config.toml
image_size = 32
horizontal_flip = true
translate = 0.12
task = "inpainting"
norm = "groupnorm"
attention = false
adamw_lr_other_params = 0.0019
batch_size = 128
epochs = 82.9
warmup_steps = 4000
Rows from block 4 of a small image inpainting model, named by matrix and row number. Rows with one number belong to one channel. Each number is 200 + 20 x the weight over its row's rms, rounded and kept within 0 to 999. All counts start at 0.
After each channel's rows are labels from the 100 images, of 14976, where the channel reaches its highest value: "colour at peak" is the nearest of a few named colours to the mean colour under the peak. Only what is clearly more common there than usual is listed. The data: crops of objects in photos (Visual Genome). In brackets: how many of the 100.
# convs0: first 3x3 conv (model.enc.2.0.convs.0.weight, 256x256x3x3, each kernel summed), inputs 52-103
# convs1: second 3x3 conv (model.enc.2.0.convs.1.weight, 256x256x3x3, transposed, each kernel summed), outputs 52-103

convs0.212,220,219,222,185,177,213,202,160,195,203,200,189,220,214,221,180,207,237,203,193,232,197,178,216,189,185,207,202,195,252,186,182,184,208,187,160,204,188,203,194,164,165,215,174,206,213,180,198,192,189,167,199
convs1.212,183,189,197,235,207,175,243,215,216,198,223,182,182,194,232,217,230,202,233,184,241,198,222,201,217,161,215,192,198,153,196,215,220,218,202,204,171,184,202,249,235,187,187,217,183,186,209,204,198,191,211,194
colour at peak: black (36)

convs0.24,152,220,250,157,200,205,156,181,201,170,210,205,225,216,219,186,212,187,207,239,209,208,193,205,223,199,193,175,230,228,206,202,209,228,191,183,192,203,228,211,222,182,190,183,197,176,216,192,229,198,232,240
convs1.24,165,216,211,175,198,229,218,192,236,193,171,197,169,181,239,222,184,211,184,188,200,225,244,218,209,195,210,167,197,171,213,206,222,188,200,235,176,189,221,206,216,191,185,197,202,218,224,217,194,214,178,191
colour at peak: black (45)

convs0.66,206,238,246,210,193,212,191,202,208,205,201,237,176,179,223,175,177,217,215,203,194,226,230,183,169,192,197,170,199,170,182,191,199,208,170,162,165,170,218,199,176,204,180,205,231,183,196,223,222,201,218,210
convs1.66,189,230,256,185,199,251,191,195,184,203,163,194,202,178,212,215,157,174,198,164,191,221,274,199,218,212,216,188,158,189,228,194,217,199,205,221,204,179,209,198,174,200,175,190,195,189,205,209,179,216,247,209
colour at peak: white (36)

convs0.106,210,208,308,224,240,226,203,222,199,210,226,208,172,197,226,198,187,179,206,176,218,207,245,194,196,198,200,214,187,183,201,206,195,209,191,192,213,205,212,190,206,202,209,190,204,220,196,198,185,221,196,272
convs1.106,203,206,245,212,210,218,201,219,200,215,205,201,224,201,221,197,216,184,201,229,209,217,250,214,196,208,217,190,188,180,221,213,202,237,216,248,200,218,202,257,177,196,217,221,184,198,200,192,199,212,196,202
colour at peak: white (36)

convs0.21,204,205,224,195,206,209,244,196,193,189,207,177,196,253,150,216,201,193,192,225,215,195,186,182,201,195,192,205,240,194,189,218,216,188,183,209,214,151,200,168,210,177,185,207,198,173,206,179,171,202,196,207
convs1.21,199,207,194,219,229,203,178,190,210,173,228,195,200,183,165,204,187,214,226,195,190,209,192,207,154,200,219,239,195,181,184,195,163,197,189,244,201,190,212,214,177,192,215,185,220,214,167,223,218,222,200,198
colour at peak: black (36)

convs0.168,210,249,280,241,176,188,225,218,169,209,179,192,168,197,226,223,180,182,198,206,203,195,164,177,210,196,224,167,195,202,215,158,194,198,190,167,166,216,189,176,187,222,193,186,196,229,175,177,197,227,225,185
convs1.168,215,215,267,193,216,217,171,206,162,172,214,169,193,195,219,216,193,186,187,201,151,201,232,213,206,231,198,215,185,190,222,200,185,193,167,224,201,184,200,206,203,224,195,208,221,183,215,212,209,212,192,207
colour at peak: white (45)

convs0.188,206,178,227,160,215,233,230,172,210,193,205,171,188,227,188,215,220,199,215,223,202,216,174,226,187,218,194,200,226,192,201,212,209,190,194,220,199,213,202,191,216,206,218,177,214,156,166,185,198,213,149,225
convs1.188,169,193,224,199,197,210,188,191,235,204,190,183,184,176,220,161,228,230,188,185,206,192,221,191,204,204,197,167,170,216,219,191,214,218,187,205,197,226,197,213,185,207,195,221,211,176,193,190,204,212,215,209
colour at peak: black (39)

convs0.132,202,212,234,174,186,238,197,244,206,199,192,207,201,227,216,191,222,179,209,193,235,203,266,217,185,208,191,208,182,179,202,213,194,217,176,166,195,197,208,207,211,220,191,187,182,213,189,201,226,154,213,228
convs1.132,190,212,229,176,201,237,182,153,200,187,205,194,176,209,200,201,184,173,218,187,180,170,262,201,204,202,206,173,185,225,219,175,190,214,216,190,167,176,210,217,195,206,196,231,206,217,184,205,171,193,228,164
colour at peak: white (25)

convs0.136,222,234,225,178,194,220,217,201,188,201,251,184,222,191,183,176,167,210,205,213,222,200,218,198,211,208,196,195,167,217,188,170,201,218,193,208,198,164,210,203,191,167,211,222,222,181,202,178,199,179,222,227
convs1.136,173,209,206,201,206,210,198,183,193,221,198,231,186,251,189,201,215,224,210,172,168,213,241,212,158,204,244,200,222,198,225,222,212,197,202,190,212,216,200,203,211,180,192,175,233,196,190,169,185,193,221,226
colour at peak: white (30)

convs0.85,218,233,262,228,236,212,203,202,209,221,237,201,191,179,207,203,174,182,221,186,195,188,183,191,186,198,199,208,227,209,207,215,204,232,206,184,206,189,188,178,225,193,222,188,221,184,205,208,191,196,178,282
convs1.85,213,219,179,223,211,230,247,191,209,191,199,198,219,208,208,214,224,243,186,262,196,204,213,238,193,177,200,196,192,189,206,208,202,228,227,228,195,225,217,247,216,209,225,231,194,205,200,189,176,188,198,201
colour at peak: black (66)