Rows from block 5 of a small image inpainting model, named by matrix and row number. Rows with one number belong to one channel. Each number is 200 + 30 x the weight over its row's rms, rounded and kept within 0 to 999. All counts start at 0.
After each channel's rows are labels from the 100 images, of 14976, where the channel reaches its highest value: "peak at" is the part of the image that holds the peak. Only what is clearly more common there than usual is listed. The data: crops of objects in photos (Visual Genome).
# convs0: first 3x3 conv (model.enc.2.1.convs.0.weight, 256x256x3x3, each kernel summed), inputs 0-127
# convs1: second 3x3 conv (model.enc.2.1.convs.1.weight, 256x256x3x3, transposed, each kernel summed), outputs 0-127

convs0.209,230,213,225,208,158,237,165,233,203,201,250,189,139,209,142,174,188,190,225,180,152,237,194,176,167,137,183,208,176,174,169,221,212,178,191,202,154,153,206,197,217,209,242,215,207,219,172,194,208,226,254,271,144,209,258,247,233,237,210,218,149,225,185,212,226,198,237,181,136,211,193,155,223,213,153,185,190,207,174,182,221,214,175,195,226,224,177,161,218,186,224,166,159,201,198,216,229,241,217,227,197,197,215,192,230,130,190,180,198,204,227,196,222,187,178,187,138,170,180,188,219,213,191,187,164,151,185,144
convs1.209,225,221,206,227,230,240,195,225,190,214,223,221,235,246,189,188,290,193,213,157,221,201,185,205,188,211,221,215,180,180,179,241,208,226,182,232,160,165,189,175,208,197,241,217,203,174,234,214,194,228,239,218,218,265,150,163,185,223,136,178,218,188,209,189,185,220,266,229,207,200,261,221,183,219,224,171,224,167,209,155,269,183,235,210,194,125,205,184,171,193,239,194,217,208,196,142,198,199,237,220,212,227,247,193,196,171,218,227,198,218,207,189,220,202,224,171,231,164,271,222,251,229,222,229,217,224,251,233
peak at: bottom right

convs0.72,220,181,197,198,212,221,188,196,181,165,244,221,216,200,155,245,213,204,179,191,248,199,197,179,119,165,185,218,186,158,201,235,208,238,219,167,165,155,223,237,159,131,240,180,193,199,195,168,127,203,206,270,228,163,169,162,230,133,209,230,163,195,197,206,173,230,168,171,157,201,148,139,148,203,150,183,201,166,202,193,201,230,157,233,185,179,214,181,206,136,195,192,173,182,173,158,189,205,166,210,186,220,203,179,239,236,230,202,173,167,219,181,218,229,228,203,184,214,187,223,162,213,167,219,212,245,202,195
convs1.72,193,217,198,233,232,196,193,204,198,214,222,216,239,241,206,215,242,202,224,212,190,239,188,168,198,239,223,185,144,187,188,215,179,145,175,210,210,224,245,218,194,203,250,214,200,209,238,180,192,188,238,186,182,209,210,238,213,211,183,161,227,176,179,240,170,205,208,219,193,231,241,258,190,153,145,163,247,175,160,198,302,234,218,200,191,191,200,251,233,234,210,247,197,180,172,218,263,212,182,238,225,220,219,202,237,254,222,283,206,185,201,226,216,201,219,199,260,171,190,253,239,243,214,215,212,178,247,201
peak at: top right

convs0.201,144,198,143,219,244,203,157,187,202,236,175,220,181,208,211,200,262,131,206,232,152,191,169,162,179,212,219,202,195,178,194,207,257,179,177,197,224,197,229,216,210,191,217,239,208,211,243,204,217,177,177,213,186,236,243,215,148,187,185,187,204,201,143,170,202,210,212,217,160,248,170,182,211,217,174,203,195,197,186,146,268,224,223,200,226,201,218,137,190,194,208,215,218,211,254,148,224,226,199,195,186,208,184,200,174,173,201,187,211,162,201,183,203,136,228,217,246,177,222,197,271,170,213,243,145,137,196,237
convs1.201,195,200,211,192,190,125,219,201,191,208,176,200,186,232,216,161,228,268,210,244,208,203,216,239,222,188,224,255,223,157,246,189,192,224,202,210,175,161,144,234,222,224,200,230,232,252,241,201,259,256,163,231,192,210,203,188,200,185,232,245,189,242,251,221,174,154,230,270,226,235,240,171,204,234,185,226,205,179,211,262,182,211,191,215,280,149,208,236,177,159,196,236,188,199,207,202,187,160,228,220,221,182,186,222,196,210,163,168,202,203,175,170,185,222,173,230,192,193,207,184,267,196,230,210,214,221,217,201
peak at: top left

convs0.100,235,223,237,201,205,195,246,208,229,168,200,244,218,137,224,234,227,162,181,202,231,247,243,183,218,197,211,202,191,173,225,201,245,181,161,161,250,220,155,203,119,222,187,205,235,181,180,159,201,265,197,183,212,222,193,182,170,252,216,185,268,170,192,218,184,237,176,195,150,145,196,198,183,169,156,199,207,232,228,191,203,195,195,229,217,224,241,214,174,247,268,193,212,197,263,183,223,180,211,193,194,221,167,245,175,182,242,208,214,161,249,203,239,211,162,195,209,190,198,221,224,232,242,261,209,169,243,152
convs1.100,199,179,200,186,209,199,181,115,171,200,246,185,231,193,169,158,249,181,227,180,179,191,183,186,133,159,212,166,158,196,223,215,183,198,178,200,170,246,242,237,231,179,213,199,214,223,278,188,168,198,248,170,193,177,186,230,246,198,185,206,176,206,164,247,276,212,162,180,210,181,155,197,209,178,156,247,135,190,158,200,221,245,203,276,192,205,193,180,149,207,200,200,227,206,245,198,202,208,222,217,193,209,206,180,231,206,192,189,176,202,170,214,223,206,178,230,238,254,197,192,194,151,184,179,203,188,207,219
peak at: top left

convs0.96,210,207,212,229,188,218,182,213,209,198,227,178,167,221,179,234,221,184,190,193,191,152,183,188,217,149,194,210,203,229,189,189,185,169,185,256,215,186,215,242,226,220,201,230,252,205,229,196,199,168,236,213,167,206,195,195,216,207,209,95,246,168,166,170,214,211,197,194,232,257,217,179,175,228,143,175,223,255,221,157,295,149,182,212,200,197,171,151,170,199,195,208,183,114,164,180,183,170,241,217,190,174,240,186,161,190,153,224,234,182,137,158,173,178,203,204,223,207,202,218,193,196,199,206,230,227,173,159
convs1.96,162,242,192,277,191,192,208,229,194,160,114,183,248,177,221,186,139,259,172,179,261,185,189,216,228,221,216,200,258,228,224,191,246,195,222,222,136,248,226,159,213,153,165,180,180,161,166,198,199,139,153,244,187,224,186,209,195,164,211,177,284,252,231,197,205,200,220,201,232,202,208,191,169,215,200,248,193,171,212,181,154,156,214,190,188,208,194,193,178,189,209,204,179,186,171,188,142,195,267,206,191,211,190,238,188,221,184,192,209,204,217,186,156,172,218,228,165,246,236,197,193,197,222,209,182,194,175,155
peak at: bottom right

convs0.208,146,158,230,194,245,165,185,170,181,169,210,205,186,185,190,167,199,204,228,201,162,208,134,224,257,197,192,196,187,169,177,178,266,235,194,197,144,156,179,243,179,185,278,145,222,194,203,208,267,204,256,175,224,183,184,199,160,177,192,199,158,218,175,214,245,207,227,168,191,224,235,154,183,200,215,152,194,220,209,181,265,256,155,199,205,208,234,184,168,194,177,174,197,156,177,208,236,253,205,140,219,196,198,217,173,127,226,187,204,189,173,178,186,194,185,159,192,161,148,186,227,178,211,205,176,181,205,228
convs1.208,194,220,230,216,201,268,199,188,217,231,212,195,220,197,187,219,267,151,285,147,174,264,188,221,192,202,250,208,212,212,251,248,222,260,222,206,188,146,167,228,226,174,182,195,175,236,247,225,185,166,246,221,179,213,227,189,265,166,179,204,168,202,178,187,191,198,207,180,235,212,205,216,227,147,221,220,214,211,162,253,254,220,140,253,162,141,147,202,210,193,185,209,164,187,187,188,187,199,175,180,165,220,258,232,258,191,236,224,189,203,250,210,179,191,197,235,201,283,182,218,216,219,202,237,219,195,215,266
peak at: bottom left

convs0.63,236,249,172,216,192,194,170,223,196,199,299,193,200,193,212,161,201,191,229,181,134,193,180,221,183,186,144,218,219,176,171,171,184,208,162,186,266,225,185,187,174,233,193,150,200,173,271,193,159,188,193,262,267,191,138,169,213,180,162,196,200,189,180,203,148,169,209,178,160,134,167,178,187,194,169,151,215,212,166,185,189,231,231,203,229,180,182,210,210,239,159,181,222,209,173,203,208,171,186,133,192,183,221,181,216,170,220,208,223,177,185,195,195,288,188,167,179,153,165,248,176,220,197,185,195,165,193,197
convs1.63,221,186,195,206,208,191,269,187,188,267,192,220,235,203,210,207,148,281,259,227,216,192,177,168,140,231,155,217,188,215,183,229,268,132,152,143,216,224,180,182,223,91,209,197,187,213,204,163,171,255,239,172,197,169,165,169,202,150,176,219,171,175,220,167,209,211,207,180,199,200,182,187,207,236,173,241,208,208,213,190,166,221,178,218,202,210,191,205,249,224,176,247,222,177,206,189,140,179,231,182,205,179,213,195,176,195,138,201,192,219,153,210,175,227,248,183,227,225,218,209,224,197,159,212,201,224,148,192
peak at: bottom centre

convs0.64,233,164,226,185,226,224,165,176,205,192,218,170,228,213,171,248,209,191,235,219,160,201,171,126,215,185,213,143,151,204,178,191,209,204,145,188,166,197,231,239,182,162,168,195,172,223,216,147,218,227,220,120,211,130,185,162,191,180,182,190,207,171,204,236,196,223,156,169,205,194,199,172,205,181,177,190,221,249,180,201,236,205,176,211,211,183,231,232,188,205,185,192,181,200,161,197,180,236,158,246,175,175,222,187,150,182,207,221,165,190,222,236,220,228,131,201,208,231,217,219,166,222,188,202,155,145,178,167
convs1.64,215,219,146,260,279,240,239,184,187,245,204,230,253,255,202,148,259,228,256,205,145,199,180,217,234,203,193,188,211,183,162,251,217,170,176,212,207,192,224,253,190,215,261,244,201,239,262,205,174,191,270,169,227,220,209,197,223,227,211,150,178,190,274,212,215,237,178,175,190,200,200,204,202,141,163,230,208,187,179,178,252,203,199,188,188,189,208,179,181,237,206,220,203,165,226,161,220,175,185,195,194,190,210,212,208,239,241,233,218,185,167,133,207,176,173,210,229,263,164,189,222,184,187,255,157,167,218,204
peak at: top left

convs0.81,189,248,188,193,213,183,171,189,207,186,208,215,212,231,180,171,225,206,253,208,181,123,187,186,184,218,191,197,208,203,174,187,205,202,236,206,204,196,225,197,226,138,185,212,201,208,242,200,157,190,217,222,181,165,171,206,186,174,189,191,182,172,169,187,222,199,179,178,207,294,194,224,191,196,102,191,142,226,185,186,243,230,195,198,138,194,181,233,237,183,194,197,173,203,250,211,191,188,170,190,178,208,191,173,197,242,189,163,186,194,179,184,227,178,174,175,177,221,185,219,238,227,174,187,179,191,183,254
convs1.81,194,207,208,181,269,215,187,216,185,183,176,211,191,212,237,182,277,261,219,194,163,234,192,177,231,201,202,155,137,188,162,214,205,190,168,270,218,182,200,229,217,181,248,226,195,244,253,213,217,149,224,209,177,192,183,188,187,189,213,216,238,207,202,211,178,258,181,211,218,278,260,248,201,172,156,169,206,180,192,174,260,216,265,185,209,233,216,265,184,237,225,195,230,211,175,137,204,205,200,189,189,211,224,216,224,162,198,216,218,214,154,209,257,175,187,253,286,220,243,225,283,138,160,238,164,193,212,210
peak at: bottom right

convs0.46,153,247,184,187,157,137,215,261,181,255,159,156,204,170,270,158,182,195,171,142,199,160,227,221,287,197,229,228,219,252,201,144,201,205,272,203,178,217,189,204,200,144,176,193,218,206,177,245,200,144,213,181,206,220,164,174,186,219,215,232,260,190,208,193,235,204,159,239,218,212,172,250,261,203,193,200,201,189,203,218,210,187,134,187,187,182,197,238,184,253,180,163,188,164,217,183,174,177,176,163,195,179,186,207,226,238,208,199,166,224,190,192,190,215,224,181,148,251,202,187,184,210,198,199,230,129,209,149
convs1.46,181,218,220,214,160,176,185,233,204,156,124,199,185,114,220,199,182,238,147,191,194,261,274,221,221,165,151,189,224,164,186,193,199,234,244,221,225,203,190,205,175,228,190,183,223,179,171,205,236,197,163,214,201,192,209,215,169,160,162,245,192,202,229,200,162,206,175,199,179,185,163,191,204,208,159,164,216,191,141,201,170,123,159,225,170,141,202,224,198,209,152,221,221,229,159,232,203,197,168,237,250,158,155,260,177,187,165,170,182,244,216,191,188,181,155,218,158,199,183,167,214,252,190,203,182,190,172,226
peak at: top right

convs0.68,164,205,211,208,208,209,144,159,220,189,129,147,206,175,179,182,172,197,232,216,158,168,189,185,266,171,197,149,220,187,138,194,154,200,205,213,207,250,229,206,166,241,202,199,224,223,226,194,230,206,217,152,170,177,220,161,193,226,163,149,142,185,214,183,217,215,242,179,193,256,200,218,203,163,204,244,175,231,178,205,215,170,268,188,181,240,234,199,208,236,230,225,252,217,242,210,214,164,187,205,195,179,192,247,168,183,150,167,200,180,241,201,210,178,115,198,177,240,181,188,243,215,206,214,144,214,187,171
convs1.68,177,211,209,125,239,229,195,167,187,191,215,165,229,181,178,186,191,214,205,163,189,182,196,175,234,188,196,179,144,255,179,136,191,184,190,191,193,230,188,175,193,235,171,184,197,235,189,137,256,201,216,163,210,147,219,202,198,263,215,207,193,194,203,158,196,195,263,168,273,301,193,198,239,152,228,191,222,212,191,199,198,234,218,204,175,294,207,207,206,239,179,196,179,218,224,212,185,194,175,182,164,188,224,211,161,199,261,209,186,215,268,222,218,188,204,189,238,251,196,230,233,215,235,193,198,180,204,207
peak at: middle right

convs0.92,209,145,220,219,228,160,184,191,133,193,189,215,185,198,152,146,233,163,202,157,154,173,164,221,148,184,161,205,138,255,215,172,198,241,218,261,141,244,191,171,211,241,237,219,164,238,240,241,199,158,221,207,229,187,192,177,191,197,161,205,227,211,175,162,177,188,219,176,198,191,191,224,182,167,167,171,194,136,166,219,223,243,199,198,225,192,192,219,194,191,210,192,167,226,218,176,190,213,186,231,217,207,170,155,247,232,230,202,161,209,165,219,206,253,220,171,186,224,225,212,245,194,166,164,236,215,192,195
convs1.92,261,181,244,181,244,187,191,218,247,214,223,240,168,193,253,179,257,217,233,211,156,180,164,210,213,222,231,210,162,181,196,181,173,231,192,155,211,224,152,183,217,218,213,215,169,242,248,251,198,219,211,232,187,200,126,161,208,178,195,176,201,204,216,191,208,189,148,212,210,262,222,288,121,186,141,186,213,225,173,222,226,192,177,241,198,178,226,204,208,234,182,217,219,208,224,217,214,205,213,178,196,248,166,184,231,202,219,186,198,192,149,215,194,190,139,261,225,194,177,233,169,235,212,200,252,235,209,257
peak at: top centre

convs0.114,273,238,207,208,150,201,214,227,238,199,191,194,218,116,199,212,217,211,245,185,189,212,229,207,193,216,162,210,208,187,132,193,193,209,183,204,177,221,244,172,186,190,247,135,208,167,232,134,206,199,216,213,202,261,157,199,128,213,219,214,237,254,166,240,223,182,223,211,113,211,208,180,179,245,185,173,241,216,187,184,223,192,147,211,172,160,154,161,237,210,268,197,188,214,190,204,231,223,249,193,179,212,191,151,230,167,214,172,191,147,156,215,198,225,184,216,221,208,210,181,220,219,195,212,173,162,199,177
convs1.114,159,203,149,189,246,241,183,189,186,172,198,212,222,228,174,188,216,272,149,203,214,250,213,178,167,240,175,191,259,191,244,217,162,168,204,190,244,191,178,201,187,165,205,198,259,205,160,176,163,199,181,229,200,193,208,241,156,185,200,217,183,183,195,191,200,203,205,206,192,174,227,200,212,213,188,159,219,240,192,214,185,133,247,170,169,167,193,204,183,216,237,128,198,254,163,168,184,156,220,189,204,238,215,197,164,175,177,190,169,213,127,185,195,184,182,208,151,214,240,171,205,195,237,186,163,200,183,229
peak at: top left

convs0.192,226,192,258,165,199,200,196,198,203,213,148,238,204,170,152,195,190,188,146,161,132,181,173,176,238,214,193,174,164,148,135,167,178,224,180,124,200,203,211,241,246,182,287,238,184,203,200,189,240,214,223,206,156,188,202,222,216,249,246,180,176,218,217,219,180,183,202,188,174,174,193,108,175,231,210,210,197,215,190,193,256,193,168,181,173,206,242,194,269,184,218,184,186,257,161,140,188,222,221,207,174,170,150,184,258,168,164,224,186,190,190,166,131,198,254,173,193,198,163,190,184,187,218,194,191,229,166,159
convs1.192,207,236,170,227,286,264,210,200,191,265,257,146,225,279,200,207,266,204,209,202,211,243,203,191,214,186,217,228,179,225,212,203,197,226,229,209,173,150,200,180,183,201,246,145,188,217,243,235,198,195,229,222,235,168,138,242,184,203,197,155,183,168,250,144,180,212,179,199,209,199,207,226,213,154,201,198,199,182,211,253,268,259,224,223,212,191,222,220,236,256,229,249,183,169,205,171,193,212,181,214,205,176,229,179,226,213,214,205,194,248,197,217,177,244,206,234,249,199,221,170,210,205,175,200,173,182,262,212
peak at: bottom left

convs0.213,184,224,205,202,237,227,144,216,215,181,211,239,191,127,183,222,228,182,200,190,198,170,219,163,187,137,182,162,209,161,175,134,218,227,239,148,204,181,169,234,148,174,217,217,151,154,210,214,168,208,236,249,218,182,180,193,166,171,202,205,174,198,191,245,170,177,221,182,140,137,221,201,228,217,213,166,200,211,167,199,269,247,220,209,189,180,227,195,178,160,191,182,198,198,197,161,217,255,181,174,227,200,177,154,193,212,222,170,187,218,227,215,230,195,248,195,142,155,186,214,206,204,172,204,185,158,239,183
convs1.213,203,221,165,214,218,213,209,199,200,233,271,197,201,241,208,176,253,187,232,249,162,196,154,170,243,214,237,206,170,227,192,243,202,231,162,221,222,211,222,233,219,203,245,214,237,200,295,229,206,153,264,171,194,194,215,209,225,251,186,185,209,160,212,211,202,203,182,162,204,215,170,219,185,169,189,179,201,166,170,208,289,226,195,200,185,188,204,195,166,195,230,173,176,157,210,176,220,212,133,198,185,187,253,225,212,174,243,230,227,212,161,189,255,189,193,169,262,214,197,222,182,183,223,253,198,161,220,206
peak at: top left

convs0.241,202,185,152,144,212,211,196,210,181,208,220,192,194,209,222,209,189,206,164,176,206,195,237,198,190,195,198,250,192,190,175,196,212,196,198,287,311,331,241,192,268,313,182,190,201,206,209,154,178,187,178,197,196,246,396,215,248,224,217,225,198,195,224,201,203,200,223,212,188,162,201,208,213,216,235,181,213,227,209,207,204,172,213,187,177,236,204,149,223,195,194,238,209,227,185,218,228,188,166,196,188,208,169,277,208,232,181,179,200,205,210,229,169,223,228,181,180,217,231,207,204,201,201,224,159,182,204,195
convs1.241,193,188,194,149,182,190,251,234,199,172,235,206,184,134,171,196,160,230,177,202,214,122,235,181,178,208,194,179,211,231,212,157,217,200,212,238,281,297,230,195,249,255,156,195,176,210,163,221,237,212,143,222,221,202,250,186,219,226,242,199,205,193,222,152,227,169,246,206,215,174,187,259,232,223,226,211,194,188,219,172,225,171,205,193,210,218,223,218,214,224,190,282,210,201,251,228,201,192,204,182,173,222,194,240,165,178,163,198,233,207,214,230,191,204,232,141,178,227,215,178,183,200,188,225,253,256,177,166
peak at: centre

convs0.166,172,150,220,181,247,148,178,171,169,168,216,214,229,258,190,182,199,154,189,198,202,180,171,196,166,215,156,241,190,194,205,212,180,221,230,208,159,191,198,123,159,195,208,200,198,205,262,183,157,216,231,224,208,242,236,138,209,232,182,200,181,175,206,205,211,219,205,174,236,233,180,140,185,177,153,194,248,172,190,196,177,242,222,220,182,178,207,243,243,195,191,140,226,206,189,194,183,160,224,150,187,179,159,244,214,220,213,207,203,220,156,214,199,258,250,228,153,225,172,236,208,174,200,207,178,189,217,227
convs1.166,221,218,249,219,151,215,192,199,219,182,193,190,198,223,208,199,222,256,203,200,165,178,231,229,231,173,202,184,204,249,238,176,201,182,236,164,157,176,184,199,198,205,157,218,168,135,216,188,212,202,128,199,168,171,124,205,199,181,212,160,213,189,203,190,135,196,129,201,164,223,176,228,201,180,158,151,220,188,180,173,261,141,171,192,237,203,185,215,167,196,201,231,222,216,208,214,157,196,199,223,220,208,170,192,207,235,174,192,242,218,150,228,252,205,168,201,252,166,136,216,188,152,214,181,250,190,236,219
peak at: top centre

convs0.174,210,224,144,173,185,202,197,151,141,187,230,209,190,205,217,258,194,136,196,212,197,212,202,150,160,227,151,212,180,217,148,162,190,242,224,176,132,194,168,166,127,185,204,220,194,205,212,201,198,227,203,169,220,192,252,218,223,230,257,178,199,244,215,197,244,229,154,218,164,199,226,209,178,193,141,190,191,199,218,208,195,234,149,146,205,228,196,195,225,245,153,210,222,199,222,184,239,194,222,259,222,147,169,244,218,185,231,169,222,185,216,169,201,195,185,229,228,204,191,185,214,221,176,150,216,182,141,191
convs1.174,204,185,274,173,217,279,224,202,186,219,159,218,227,199,206,170,248,191,198,229,169,190,224,207,175,260,180,206,233,231,177,202,223,180,183,192,231,157,194,179,225,179,219,227,218,142,255,157,204,173,183,174,225,270,132,214,208,219,184,195,226,197,189,227,206,214,236,150,186,253,178,218,204,163,187,207,233,170,190,140,232,206,181,231,211,180,239,173,160,176,216,216,192,272,194,195,159,230,198,244,181,198,178,209,197,158,231,217,225,188,185,195,268,193,203,215,256,215,154,185,214,159,154,213,197,208,165,181
peak at: bottom right

convs0.1,179,166,213,221,192,258,161,219,211,163,209,222,218,156,272,197,180,218,179,185,203,188,206,209,225,233,243,215,227,170,199,197,168,213,248,146,213,200,207,243,191,210,186,171,170,247,228,225,186,178,233,197,226,192,206,274,171,180,238,166,219,246,227,195,176,139,202,187,190,229,193,175,192,182,144,203,152,203,196,194,199,162,198,207,171,221,187,157,212,198,179,204,190,169,162,191,138,200,213,222,158,151,225,160,181,216,212,245,199,128,204,242,193,193,178,246,190,177,171,182,216,145,224,200,144,170,229,171
convs1.1,255,198,229,179,220,191,218,185,207,181,200,202,215,172,246,151,153,226,291,228,210,234,218,165,243,184,216,197,212,215,203,236,249,167,159,184,168,191,193,159,189,168,172,193,241,201,215,248,177,175,227,175,194,238,189,215,237,209,218,262,170,188,230,197,227,224,209,198,207,228,212,211,207,195,220,223,182,184,178,317,209,244,182,238,254,239,176,243,162,198,178,231,205,231,234,196,214,229,218,206,184,182,227,201,166,211,193,222,203,200,119,262,233,195,192,215,185,235,230,171,173,185,204,167,236,200,164,262
peak at: bottom centre

convs0.238,247,177,155,278,184,211,234,181,238,228,179,206,165,194,167,200,153,165,168,172,195,191,164,189,189,218,189,196,239,213,196,201,236,202,173,213,252,222,175,201,184,193,153,265,206,191,198,173,131,213,199,272,195,216,263,166,203,249,170,218,178,231,167,214,209,200,221,186,214,181,210,200,202,187,174,197,233,172,260,206,134,183,219,206,203,236,159,218,213,195,253,217,216,284,182,223,163,175,228,183,187,182,168,228,197,147,180,174,218,202,146,222,215,164,145,235,183,186,181,190,195,215,207,193,189,262,222,160
convs1.238,198,160,207,134,176,190,223,202,160,184,203,196,205,230,165,142,226,248,173,192,229,175,203,202,157,187,137,216,262,181,205,196,199,185,229,278,254,235,192,153,201,243,219,176,224,117,168,179,219,210,170,188,219,220,200,195,211,179,173,188,212,219,256,215,169,207,152,156,152,191,155,145,211,247,199,205,215,269,218,160,180,199,173,262,247,183,184,253,168,180,149,176,216,179,159,178,209,158,213,198,226,265,200,219,200,203,163,205,192,203,153,245,183,219,201,199,224,153,207,172,195,214,190,190,194,222,148,194
peak at: centre

convs0.195,214,205,197,165,210,202,166,181,139,217,236,221,197,208,163,194,280,103,209,198,206,191,146,174,180,232,201,217,184,167,212,216,202,181,176,155,155,165,204,227,218,151,242,215,165,206,196,203,213,208,222,235,213,154,98,209,212,231,209,274,225,190,203,264,169,196,231,214,161,152,193,131,209,198,230,164,214,192,169,182,224,262,162,204,167,164,208,182,153,189,214,165,198,166,176,153,229,258,189,207,214,231,154,162,213,209,254,227,182,170,176,195,167,229,237,214,170,179,201,251,194,208,212,230,200,173,223,190
convs1.195,224,246,195,226,238,264,208,223,192,230,246,215,174,247,175,210,260,185,289,192,169,232,162,170,202,177,199,205,148,184,202,216,223,202,207,217,166,188,208,267,215,185,225,237,198,216,290,213,184,216,289,217,248,239,239,201,219,176,186,167,224,185,186,218,211,195,203,218,149,204,216,279,170,144,154,170,227,172,150,193,284,254,196,209,191,175,195,201,172,228,194,254,184,212,221,198,198,196,232,199,227,212,259,195,256,208,231,257,228,193,190,250,253,191,225,167,246,189,207,208,211,194,174,222,208,194,224,204
peak at: top right

convs0.134,247,214,212,192,221,222,175,178,220,198,235,207,196,226,214,206,183,179,200,212,164,224,162,175,232,197,178,172,212,180,153,197,202,153,235,189,274,162,201,152,133,208,195,180,158,188,137,175,149,191,219,238,200,232,252,203,215,235,240,242,166,219,169,188,197,190,194,162,162,239,211,219,256,218,207,166,203,231,178,200,207,180,246,204,194,218,202,171,226,191,230,215,225,187,189,193,211,179,180,195,228,236,268,237,213,159,234,206,234,203,191,212,218,219,210,213,167,211,198,163,168,193,204,176,155,126,212,284
convs1.134,170,184,190,169,127,177,188,181,187,157,165,180,213,178,225,214,196,255,229,145,214,214,161,178,214,197,238,205,215,204,168,184,206,206,244,178,183,195,200,229,213,195,179,237,205,197,174,186,174,190,181,229,153,214,204,230,148,168,171,168,239,220,165,180,197,162,248,164,131,137,225,252,197,176,271,179,205,161,178,221,179,216,234,232,190,145,198,222,127,221,193,238,178,131,173,223,192,215,190,190,176,185,216,202,195,241,229,181,164,173,146,139,194,197,174,231,226,175,185,215,220,177,183,256,244,186,238,175
peak at: middle right

convs0.123,176,165,212,121,172,224,249,211,236,199,217,189,172,171,208,189,176,189,254,195,193,229,213,208,224,267,160,204,218,225,197,184,192,208,214,185,129,160,200,170,197,107,208,242,144,122,210,194,183,171,162,232,241,169,115,232,226,211,201,214,205,232,220,225,209,207,183,199,171,211,230,203,217,207,247,239,223,231,195,196,233,159,229,232,179,175,204,212,211,238,230,175,216,226,203,198,241,181,221,171,154,189,239,168,181,160,138,201,215,170,214,228,139,185,217,171,162,213,180,213,207,231,186,184,229,181,170,159
convs1.123,183,174,199,202,227,206,158,172,121,177,129,191,225,214,173,217,192,230,172,211,207,176,201,185,182,140,175,220,217,170,173,181,218,210,186,192,222,233,155,193,142,221,217,189,209,158,192,198,201,181,275,204,223,161,187,157,163,229,159,174,125,161,183,199,171,250,197,157,150,213,190,115,228,127,146,187,179,199,183,217,225,185,171,194,142,156,196,132,187,145,155,193,199,206,161,180,166,213,167,212,188,173,131,225,199,170,227,213,195,164,199,208,220,166,158,132,175,183,155,174,174,159,139,199,145,174,231,222
peak at: top left